{
  "dataset": "photos of plants, animals and fungi (iNaturalist)",
  "encoder_activation": "quick_gelu",
  "optimizer": "muon"
}
Rows from block 4 of the encoder of a small masked image model, named by matrix and row number. Rows with one number belong to one neuron. Each number is 500 + 50 x the weight over its row's rms, rounded and kept within 0 to 999. All counts start at 0. Numbers have three digits each.
After each neuron's rows are labels from the 100 images, of 14976, where the neuron reaches its highest value: "responds to" is what is common among them. Only what is clearly more common there than usual is listed. The data: photos of plants, animals and fungi (iNaturalist).
# fc1: MLP up (encoder.blocks.4.mlp.fc1.weight, 576x192), inputs 0-191
# fc2: MLP down (encoder.blocks.4.mlp.fc2.weight, 192x576, transposed), outputs 0-191

fc1.24:483516395475540449546458517516430521477529410493487505478564417481489484573531510449544429508492475561572541462404525518438508512403465403451564466562487537470489524423555558530527477517563466492435463540549555455527441524433575498425570536467492478514444463446510407591553470654478453540437463443444479482504508580488473593391500534495548471502448457525491473510546483586501505498461532404537512478504533414595437541506524467529492482511526474477574443615461571560521470519539509525524505506493440553550575572505538637452457546477554388509489420427553483552455557531441548563
fc2.24:491524536442540457554552539602537535567510522503575503499417431436490578410536471465511479463498457572536601517537555496473519549547459521578541508582591510504599394527451398534499582487514451511501457419537443517445474484485506495555497498456484537476522445489562533475367433489488551575448460558591619548513452444574536463625518470576528489555537566464499576456490479509548496444543536434508410531472438555535472440499448473548480469435420469551506510442546458502591540507429411509522426407461517486473553431507392472518532389471476473517465505507496466473407526509476494483
responds to: phylum Chordata; class Aves

fc1.381:499475506594569550569457535536487592388502506529473504450442497477475392510431454536518449510519537515463598513428552493559452436455443489475486487535533519509409440500510606429484565383524530543591586538434499505585491494494478514397442455491453538466506513549421524539529432495545534470398434502542484523513502609453528590504483427484465502458485547484578512505513543454440444581471437407527484477451482515604580552494583591493501458539390527531441557547474418562449523570543569511506472411531487569528531484448515529536542484484460441491455420506502516505499390471558526564
fc2.381:522448556597476452567605542494598481548386605528484498517457522511463516450440442500486485490541496490520493473579521498435478431537516524401477577497508499447495471526438491532562513461488517441499545439519566514413541572428465485453511521446531545519529588445512529517444520622543522561558478426367519575534509453537498497486551476505519478595553461567483542557430451517562449471509482561492542553603604566508451513467475476492473518637507513481567484468522560514513434572565496413503486431417421518480453478461453531409520490492600587561513514563536529407553506591475493439
responds to: phylum Chordata; class Aves

fc1.499:544438541490435463470497511497525559479528499615451437452506427438539518437569455567581514449477503398572561476538555524578495387470459560542513416412475422547461498563484507492457567563505575525417454475477545405561480521427541559487503525506442452539508512496445550539549513451546421438487518461542543511419489478540510541529423507391528514483589483492587527457436488534558562563498516503506479489569501431472570480561422481466498451511515478481488448486616517532429642468477510415515488627459485476454473525517459529510455472400408532507492518599594487521572452508547549465
fc2.499:513475458480545583531492504437534508461440524505521489538448569467519430528489458534541525486451442564451475488420468429415487537557586578442494548468541430501549516460448618579397506575519462459471440492452532431468548514536540489501596439400475470499447474443477519466547489508550447583433549598494499452540599546508413507537482559536492513481581536516505555520537399402468453483575471495563434428508502396510487613509452470479588490620552460454504623566546548447523530470480545501459541437446486498467419514483561561495531542429576529512513462454451475492554471469527608500
responds to: order Lepidoptera

fc1.507:470566482494529402549464487589486480486516468428467569462480563585507503546528552483556524472487525450448535422423505393523518497529587453442520485560494504538459519427492600495488437475588472515487461484590582494470435539510512445557389464419500498537530560652518495491602492418529513455525440531487483539503396489527450523503434493506470597519463469517543483476504499472533537485512551589382498514511576438595577516451576455496476529488445480455605498595473490628454449500486558444508492567537458411464536492458573536486535510466417473538463596513472484525478388463494525575
fc2.507:507524494477451455510473583505553455538536502529483583505448542504490572494502540504584596405423505483440422560545433478605464523611518469521398490541562617538458597556387491508578449504478568484475521534443486465498519454531502537517413513489457505490594487496492504562512431510502597522509522556460544554540546477456491498553497504476501570461422574484549533469435492499483468500503489513558548584515535503472558502382474399485602491492467558508436578381485537460582452450467531439485499542419570475464363493584535506558523459467443565494476574500469485574596513533570461483
responds to: phylum Chordata; class Aves; order Passeriformes

fc1.231:585483580554512535547592554466509415459529511430440496426525496537462454507545481495430518490591412450520539527487473397426528456477465405510445481467577470562500438461480479562474456564520453553504484542489388482473529554490523523477425476518410510490523541504425622566499521506538563475444507548471511490486489579426477521549531543442418464491435516546483539587476578384489501533443569548433588578489473512511465477469424402484546496549473580518478472453528482527616471538560432525457568478593542511524565535485461514479504453456550368453562521520449481541520437538360513484
fc2.231:507513452499486478612533480521494452495545466552439546483428365461510501489535571599479433454563565516470484555600500524551444431481399465482449569486570527492533464466537508523570509490477467452506480513500558453543462512491443502435543614380487476499520413447542550566483588470518528492393478466542518497483473446566523519467552525522464529471529526501528452441574378497511543443446419488452473571524534543555546461480545583431443556516547428437514474526595633469533438534563539443453484517381443505525458470541488501430462526562444637577421536537496534508520454523479463516
responds to: phylum Tracheophyta; kingdom Plantae

fc1.350:474528513448453519498499555455564546527506413554501446510487552509491438581497593565488487512549539499381609503547538539581452367529489507486497431434462526504501502627464415425483546517584555453495487582395499435493465535551474460506580524458483528489566511460472488526575470486433410542497536460535574530517555519535406450560475456492537539473409494480529469471498468511574394468424524656509468487450570433543551499475509567545435384547510538515526508495510475386533544532545515444519466388420491477508424525490499516545594514459447508455484575518548420541492467504497523532
fc2.350:365492502470446409449574506498464554532402600568579504552488557465475441551465453471489570530524564489423458608533543508476461478476544490517538546424503439520460433600486567491514498517521543561508491521596432427554467511477565502468384600575551538483581490446498531452470547548581553442449482524530511465471467459532531449458526566572490461495587545439489497557473474490548500516502478409531503432425560531499483529478447570457492378488569375493485487560475558535455486481504514441478496396543589463396555485479453532495489490497405544529536436524486602586505542501472500484
responds to: class Aves; phylum Chordata; order Passeriformes

fc1.392:549522389541456501524490474475405528540481529543521517520441488440506456579497562403433604498496458563488552554510556495473537539368470491512462460398467512464486397424493504524537507558504471513547402493509511389531583464507503525474426431566489458575518492598487581488514552496497477506579508578520472472569555523518555447431459473456505384430517499410562481514517459486503469481519579486582453543456425491590492540423455559552552443507535453545542473550553491626400483488477455530475442455594521494459468555447438594463490524434519491533530440508561556531602531526553556530
fc2.392:442577450466557570512468532482518365524548480493497569442538582474476434527428553509526496581471441500522471520500511481577469471552381539497476507538524530495555417520576594526536563533453601533494459491588503486536394564467586479452615528428424532483581513483478451503559473539545426560506417489549474527464418521556488575509492497592460506506507462536475501486567536422465402607471493494415563529445461463491458453469465525472446570498426550503531490431584477394479415420523521457505486456507423513569475465527531429533440561489466419512526516478516454522430423569421505505
responds to: order Passeriformes

fc1.253:506484503466365515484579513486490492491468549444522522456467536582503504433573477499463487499489559540567477411532556507531448485514542612390499478525471508529379432440560480517475530524412536472478544614431509545559543512536470512466490563415548519539468478563485490385421507527507454525544454596489445443487513536649500545496546523491579436508535432427497506450577509527421427505572598483451485517475490518428489486497355456551506455509583604541501515495602528481502423519439419474540471413495459488508570480525514539455535457537511558412532501516471438601573469502530503504
fc2.253:520506475540436523472538648461499463517531505426492494589513484508573505580550552532473512506453451504521492528465582496424399462439484447536468539465418401449503544394524441566401527463506578541541459505462483519538526444560462460581488497524475547495360458473543503584505498548446550479479538613438538503545489488574535454551576550446529466547486545501478514511570478531382542564496514479576518507434560400600540550545444515542513538504516454439421413439502478487479483428436479503576501399568450498512479549500563577580544458573558578527500552498496534435552566506495531550
responds to: order Anseriformes; family: Anatidae

fc1.314:578551439490565524452456480510531490593420511486484509475572549501469506475533484505617501459516553564489475449494531434583480408576461535471467536539508528483476432490442496481377440443616494518516473412501581503538485543536606483519571584457479601513506513484511536461485599485476508490465451497544504564446466405468536559639502488513352546408467525416510470569445563479505530506463599532539463519486503334494428471479533482518483442460501459507534465505417522482545505555442476543437483591443462513454461475480490538455498450590559437462482471607454460465572468486514500498
fc2.314:499505518486416490507536498587519500504481468469574348508495516509482557461518529504448533469539528418527483576476515425396539639542495490537478411586508562501573540590506594468568546481567441506485455565403566433513519581520539547472471433492473540534562482474535484439562458496443556550505514526401567455453460517501476496491496522421533475505486454573575606578516464508594462492448446462485538465401554549466516504472555526543518516524545500538478430461595549438533486424400429487538530561486534489588548516445631533581428480539458491488474487504464582571475566470447533519
responds to: order Passeriformes

fc1.529:586458521484589497450466508588469476517466535482478496500419473513451529509628387533620513492452526450582391510504446514498427450527483451465588411541382535422505494443428502541588473505415490498448447532463461523463429486519529515438410525467500477519532531570460517569535429483545527599504562535436485571464485435474495494511456517419527512507570495438543501476458536473486476503566463463593488576581509548508525509492573466465585447566493495531570545509386469485570521542564511416575440478567495541446524424553487518486477474540421459519533408527465596409576455505464539527
fc2.529:500486488572476547454564502435545508466410569556570533521436560487440402454493529543535492534487538392486487567546515519502501477488470538539389449587508491436481526484523471446420471570531543662425409589581469544550552522580512519572536505417572475465527495527489542536488547519418421474554453563474501531563447520377450567448518556451487574544473449574435541469528482549557473524521364511493462478546545430462472530522573515451440508504461461467516544493545505451526539568516572524465569473523475512479461492529419403495422518562539413531466478427432430483448485443522564499
responds to: phylum Arthropoda; class Insecta

fc1.442:464499455628520429548542512483484493501550478515476506566499500493433508482495499455529460498522545424493475552509500508516428509435555565472472442478446526579542468498453456452460507558426497461525515486467496522506497602494531462439558518575464504601533477478476517473414426467542459492532440503533462546522500462569380490506440509443587585539492501572643512432572456609487634490463447451409537387492521510534510597378428488535539542540512478423463527526505549500489540552541468517497433493555424536419540473459493500522487534653538459502467597549504481630513497439503455402
fc2.442:485547463562498585499629432483546536607509499486559524518538381569602468475506651456511494499518428523586481478546490484386492535593492565541479544483517571418502544501576561493456526535552494520550477512466505527497520519552490494484549487573531457485501536539533397479512538485441418495480508553488593503496434488543530425544572461493423449428449431540483574453543421477523508545413463468517545385524470471458543512533495490525484453456536427529491532484492576527493530517410497481518603564562522517383534500447526501437504573500398512568520456399470396560448537443436486530
responds to: order Charadriiformes

fc1.77:552480445541447456536458535473433428493497517588525408509468550494520516415503388608521494468462495508595471538542536507474512502520446505476428615390537532518485627479435496498588461491527541487481509533482524536478576455571491618602426594444450451477579513527476428490513547485517450600563494470422582430486473526460562509434488528527469571472433559518517535450517542510464479571490518534574548515425452529455506440481463495461484477563578553499501497386540505376504511467529448514384497554454477477515520503485483458436481437543589539408583447476529445593538511460503459534
fc2.77:531471473545500483522510432505535393553385479477526588511552445577483526465488644419492453488485452474435619447459483487456545407535422487472428506600467464361555522397543552510553567538606518453602461450535510490547443549512453560487505465601417525484536435498439552586474475511521471466448508582488554497430533432478510524438475435568480460486510504427469390567532434554453501502483560463501493543432534459448423503513501503531499382470454486546475505527465524490531547479481491483538531535624503473483530506521519531459518532596504523577434441505485510472559455465478501412
responds to: phylum Tracheophyta; kingdom Plantae

fc1.481:487538430457381539461496528468486468485551533514503584604484511494493518552501553501447472483513539511498424443506503513437498572456478476469562485504480555540455489428463429534530563472391564506556424489559560469598537420498519466539514598559509463535464567504449485444453461446383565419503419556547635417480480517479452615471428557447462499526549517574442429500557429456362451614568500544447544466603451469524533450492508477524498515427478557572464539570520478492405565510518474514492529495461462520474505507494538519545509439428533486653542496484504509458462503555452517516
fc2.481:533459498514406473463490476469535475561531417414455445448467532539486550427485441402431568513518535488478502417613485519494472506507511433491535528464462496603542482461463496571552485509456516462538415523521466484457501505501515469449485537502478491397469557529551553500542466492483467500463473638416450471470510391604521412400550512515494474481449440478483499518481472478527520458422544444489552524529562544502539530555395460567575471476569583501493497393540542469574465337464547501571471554558493554502462606522417429553640510458390570460511505504551507545541527528490488473
responds to: phylum Chordata; class Aves; order Accipitriformes; family: Accipitridae

fc1.78:498470535500599539506475434401436448505528383539484511579385505446563528490443557445437543474582438475598426515510472542451565431555512477530567536471558538486503448463434511526499552530530476575458464502441483504405509565460577510510593440428455511614584434421473466491457488524527532482534566524529488483546464522487452506516554490487492486494479480553514579454410427581475518477537563485487478529447475591498553449452500465584535446509529581412486533571558572468513492553485475551494524562415547441447423388486621516468508517567461607549530554487455459417503525533548497454
fc2.78:519578473503544476493417535418560470461507515440435529481482649501483586441490414530547487651576493598461538495532544554508450506425545507571427598480526542486650440537560574591434466482614396478493527503505503494476491448453500471432473497484437507483515524486502464535542560549514511455510622393440518497530514443472482545550492554534539502448452393501527586499475441527517581527561406458506522500434577553495489578554483505462516554486510505446571517485414448509514527484528575512526468528482528499521644461535533528535498448511565509439550522482459511505540494585510474533
responds to: phylum Arthropoda; class Insecta

fc1.515:479505487431520523527486519513425537575476507530468509525511524468619432562343536536463527440557465462526489466569579551451479415533491538448502533460514575529487448549439469406607510544583510469541502408576496569552532547495483568552480475528567489583482581529505473573470495395533581455493638464413517452476511502580490457467510460499492398559462532430509521521504446471577591557498442509541512376524535481468481496489523548494584467446504465477434490501528540532436505484388486460435430399501465562523467473518421506518539396456510515518454467407586460469534486498571513514
fc2.515:459460501432499440486518520519549460583542532577540583491469577445505464493564450432552479500526492553481395464430545476468526480412523586484445529561460632530491526486450538408463562464446484451387537524524469411549511552498521491481461501541432551570499478462620512404405493444505451505499389554455468581512391521446513457555489495514626550576464593603578453539489543524523424498512492481422510472453423509518522426445466431456483546530392464471543485483576549474526505470575536536467572469500487479529470486432488411465499541514509550493573445494486521464497497475461394477
responds to: order Passeriformes

fc1.561:483418471539502581508552569507445484451527484429483569467388473497461458527596552448519567510539548424544488534655527463470531591531414447512459471530495492497517394557510453462506582593534530501531391557545470538534509567472513535432474558535487478497431515474485562503521485448529550542477549583460569469396475477454604478577494486501472616493433546378454533492587464463511509549460508346442535527456539525482473432579381475500499505483452442539514472518526545501513507512459404472563477500478485548506578401457488564483504511583502409510465545521466506516463493489518461574
fc2.561:550645534433560411517524560515461469560472517585480419536476524596498570435471512519521586479551523501462510486409430442474492456480472521598515560431539536517475568531518549516429370425486449486502552537466541486396513511469418459497509516574570591507467501525507480482560467546488501380502451482488463481504532449508425481422581544454494489493571530380520479517476472527427523528492417506527522492414567521445523615504609565455459466585550465468525512453493492554541473521504567567555512355485574493525534567509437477408441427497480512473559505461490432525445479506442503503
responds to: phylum Arthropoda; class Insecta

fc1.138:376474491568440509441466564515521496534466567477448484528493536533476422554459494536517509470449614541572441442534619418547452430451425469500504498436482454483445512559484513536559485478435557605463501447467426520634444436440526548591580521459446585571444487498583514553568573570466526549398602459560511506399414527526568530562479430478510514445495485534553522434475589498431453534524493517523580518521510455556521508404467437515616414438455547509507502462488477542488483505519490479506476514544471448452547505454485518468388544527524517516518485580488551518545493500496591488
fc2.138:565514465466511522508535531469527507532460517503591575482443427460498476565459480493498494478481403500612412530518539451515490403507482567502574481528480508457467523499547590424477516496504374501498585528494510487632446512500539494543456440409505511476502503409458530430533510496481524447463539447564480543493490566469484554629451436443553485559501450444479460555504539552542453427518554520588394469472569562452555403482534500503516378437539524500506428525583446578463492481579513485578532548491454508451601479526508486414497601570539510459408482571455528575589463433468508420
responds to: class Insecta; phylum Arthropoda

fc1.512:519549519519529548515606423550522616445502569504511498503449474469467540578536501484455532475503610512580618532498415510466517490472449485502547479451417503507445497556540468491542432595492567468560547490428496520418430497510441483520539543513516529466511501479455558610445461502476483463485470474477505491586517389465418463454435511456529578498541523457546464523548492513476459413570462504435561491529545482514404481526470465601510399495495440501476555495525453624485445388586537582425430586424535499449417482509398509448412538437563541551512552486418520499552496531518482403
fc2.512:494505590523545482539518506535543503429519582454527486491437536546490553504434555511518493448540489530576515518426429473488444494497577523451464488525514539479434409575491576536532468656456451489529538548524490482401579333504473511481460542517544417509407480524548444572481451495523448575467525517498501481476501561458496533504538422462501465526483523527515552486566462492405694414419638513498537437434497569565479500501512536571571512418563514500537462601480470532526432438549449490538556543546481446465495537440488449549438523376505496439487491494469459489461478544499514431
responds to: phylum Chordata; class Aves

fc1.552:475486458439520486503560482522562565381433572481439492559564508549544573591479494517529470471564440419443425547522516466551592533560528541468539533551493540469531529542475506577461553529398473533489461522454522535522525456482470452439473532516520519492511476490503535461500549430429565470505527487434560452497410541467463587539459477557628526503465502423508441506551500495434563585479582519642603549516488431440439587525458503405380508528417526444508460451483493470448490526595457440498424548574478496569523469484438533488581469521427414432458485458521544563520493484479608450
fc2.552:559495474552597495496517632474533502512524514497491449546487525548516474444449535486519482513429544464549517509505464490579440423555602417477485407538558508471453553524541488518445520593543573461493583500432441510589630545491491500545571491461520548446539560520406499483568485505430565600429397507561536467474449448558499520505524473469564564433548502468534465529462546547459479492499495486395558506581538473489551562502423480478523510504555462517530507456517470532466447423524476654433571541553421447460477457457529533488369526480541392448439465549486472569444413526477513574
responds to: order Lepidoptera

fc1.22:540414460442393493512575440550442481516486399551563458427521542520498604442514471567526466440515527545450520496603540491529526524454406546417559545407507510531493514423427499467472537480508440525474547550451360550506573444572476636526454521499587539463480455492569500509460525423469533538513463495451507379494462480451446440468483587442462581507567586408463476421431507545556516493529528514520440428431457397548509591552486524497480480497480433486527486452480516532461495465519503583534451515545600540500473481480461483537556539540583486577453506507567537500542573504555462560
fc2.22:602531530446534516511579483608516458539522508487451468484525550580477495523454574569575506515549480589598554495508493429406438420504527482490539516476463483462606565425445533451558475509514530515504453498466445596532528444478526564363476491471495490533382522422578491457519410500537471472586530437511370435477436481519530533513538518494464523513503545494476420559471434522479578404539483440506567465487491573486558523544515478489528490480446427518565537434495447449518487526525531360522504523492493522487506439567627538495610470514511603522585526577514547525523584467578508522
responds to: phylum Arthropoda; class Insecta; order Lepidoptera

fc1.466:499402504520529496452512546518450430564503512567604505396490415434570504527508460577582513460533531443565575503514421555479534451497528587593570480557519408529446506554520482504472539605507572550561497504407548536540523604460438492525482561463501431526493369521513487528577480526512537533529441444536524499431538530444558469487486513442445572427462452468505508368442407473548606629455481494458449479595579498482468464592499464490486448483501431474472500532471423549501474483534467502538465513462546524442441497419509561496498473459440435562560594541475470575498458518467510516
fc2.466:521519523524647490469479452527471502510373498497541506628463582433520525475490450489544560466449464503503487523416435466454483495507531489515593577513502504515492496502471561516465501502484513510415482536392511475471491497527438418448442521470556513481462525536504492571480477495493407471545463620551500488541482521434501520483419567498503490518602489550532454487495344539454478575597434534470500499584557515422510493614441370450465505517481443526457561501511608400426552556504436499475471477546495570454466451502604558522527495381550446592496489491485492580543458488533603501
responds to: class Insecta; phylum Arthropoda; order Lepidoptera

fc1.72:509491509535488502379535459492461535442486499452459426524497506392442444451438484547506519499538474496480468521505545528374449480507496493508456445437538608525491535582487581447414609542512538458551511514537440534519412487522508449488595471419502468579366509489479533592532428570464480452544454460568557580508470603482487570501527490495508523459483490461433483535415556485514581450439500478565548594462472553415494488662443493544528521487530435435590458511539481582547512511493536535478404527526494503472460544575501515449459564485568547473528484529414535495526548506378581465
fc2.72:435474573431623559542478502466396554509420523631452472445458463394631412497480483490548463507517530563540426550510513492511480499423455541549515482518505634432440579533557480491488532487596422516485487467473511520542505493522554528510479573405526525461457599450526462540517542557526599441493448483585532495507565506528499414495517444561514502543455575495497427458535455521503526494608482454429518467538515599483467423460537588510563495522518489542441453455470571483476480501432507530416483499460498517465563478484507570481409583596430573474565511491424550443516514437523450488
responds to: phylum Chordata; class Aves; order Passeriformes

fc1.374:464540452442422511506435483507584456464607520526492568463466498579541402470476430503424484483578544567530528390447507545603441459457464561423507450525522442520542486488484439499454454507504549491549486524597584499512547420516456532452530549512556564522434501454525514413537444541538506322463568567508476428490459466462468483515469566597487503462525475555473579510469472521558445468513521546567544460459579588470516479455450446557552488483465490552523467454443387530493569440590517487543471561511509508524496481574470567575491449466574509565430449442601444558541495490516598480
fc2.374:465498489461523490583511531428505429534426590513575498459578576434460630603571538527531543489551465500493427442495552543525502516544477524505446423432441543494498489442521506509520524469444493525488502466552539435533460537464436422452537460492476537639465495537382513535513515453426476500433440592532501483559546556537585618453557458469506469501536488470520461425598429399446525477555499493397518479464451530572463481488458480453589470510578502604497458485571457565481472502445475497538547538480459474513512457513424379433480487594387579538491541463486509580482486484480449446
responds to: phylum Chordata; class Aves

fc1.44:482535478514500444534584492512417557412499526515624477522497517525382434542489515493460449591590462506513518517454549480521462516543513578451468538489551452517392537517354578426482510499430562466514445533501577456566397531567465508492407506559603479499429565448489486482551590541488519506508516372509539521493529549494526499529599514543560489466487498535525471553476575519530441507400516534442496440562542505521447402419461573534594436514514433489502552512552573536521478435532568561522426419471517447558470413489551527564591456485537495491465418495466466448519486541443446485
fc2.44:436496446555626543538509498473501477544482596529529510517488502515383438564424471480416496522442556539449543516473483541565435514549436523570527490504489490502458391512450575517495512533429512484482448498576517472497512541488486489468506399542540502474499497489466554528630461567590544504487466531453532518627544401522407590521479412464439534494438454516517494395469466473565472451589547541519567389583498514494489500473467476468449431540557540523407572500554499516559380511538540544480537545454515640571449535433474492572472466392551520544483461503537543454480554556449530509
responds to: class Aves; phylum Chordata; order Passeriformes

fc1.562:551528419533553480450567536413566561431521405453534405507437509537499560549570453484589468465505430481506593514489576439489501495548434467579521525490411443524539404479536513515574512505506490403437428544493366557578539516473592513404498535489508528468478482562396470476503459484534524550541435457526499431475519581428444491524526559521429492413513514389491529459586560434479539535554538471550544460464545604432438516506408494510560545473451491473454449475530519514491513514541496561533546540515508561491509459472561500455525408484682501523469529488561481547500534474501440553
fc2.562:484517551465488432530575523489409514595464536523367475565465487526477656372482442567517517507495536506558481528575475564483424476542494469428547549517577448516471634394466553589464457507555550556523486487532428569454668512483560413436543532531542519431471438430545493558446485448419513442538439543433537502443503449531568519555561474453450541463530456497528474530522394561491441536544472517561486561478456477519514565544527517479556505557447429450483463499539501524454396498470516548504468509459470524506404544507485446499476548472452576518484498489513550543513504515404489535
responds to: phylum Tracheophyta; kingdom Plantae; class Magnoliopsida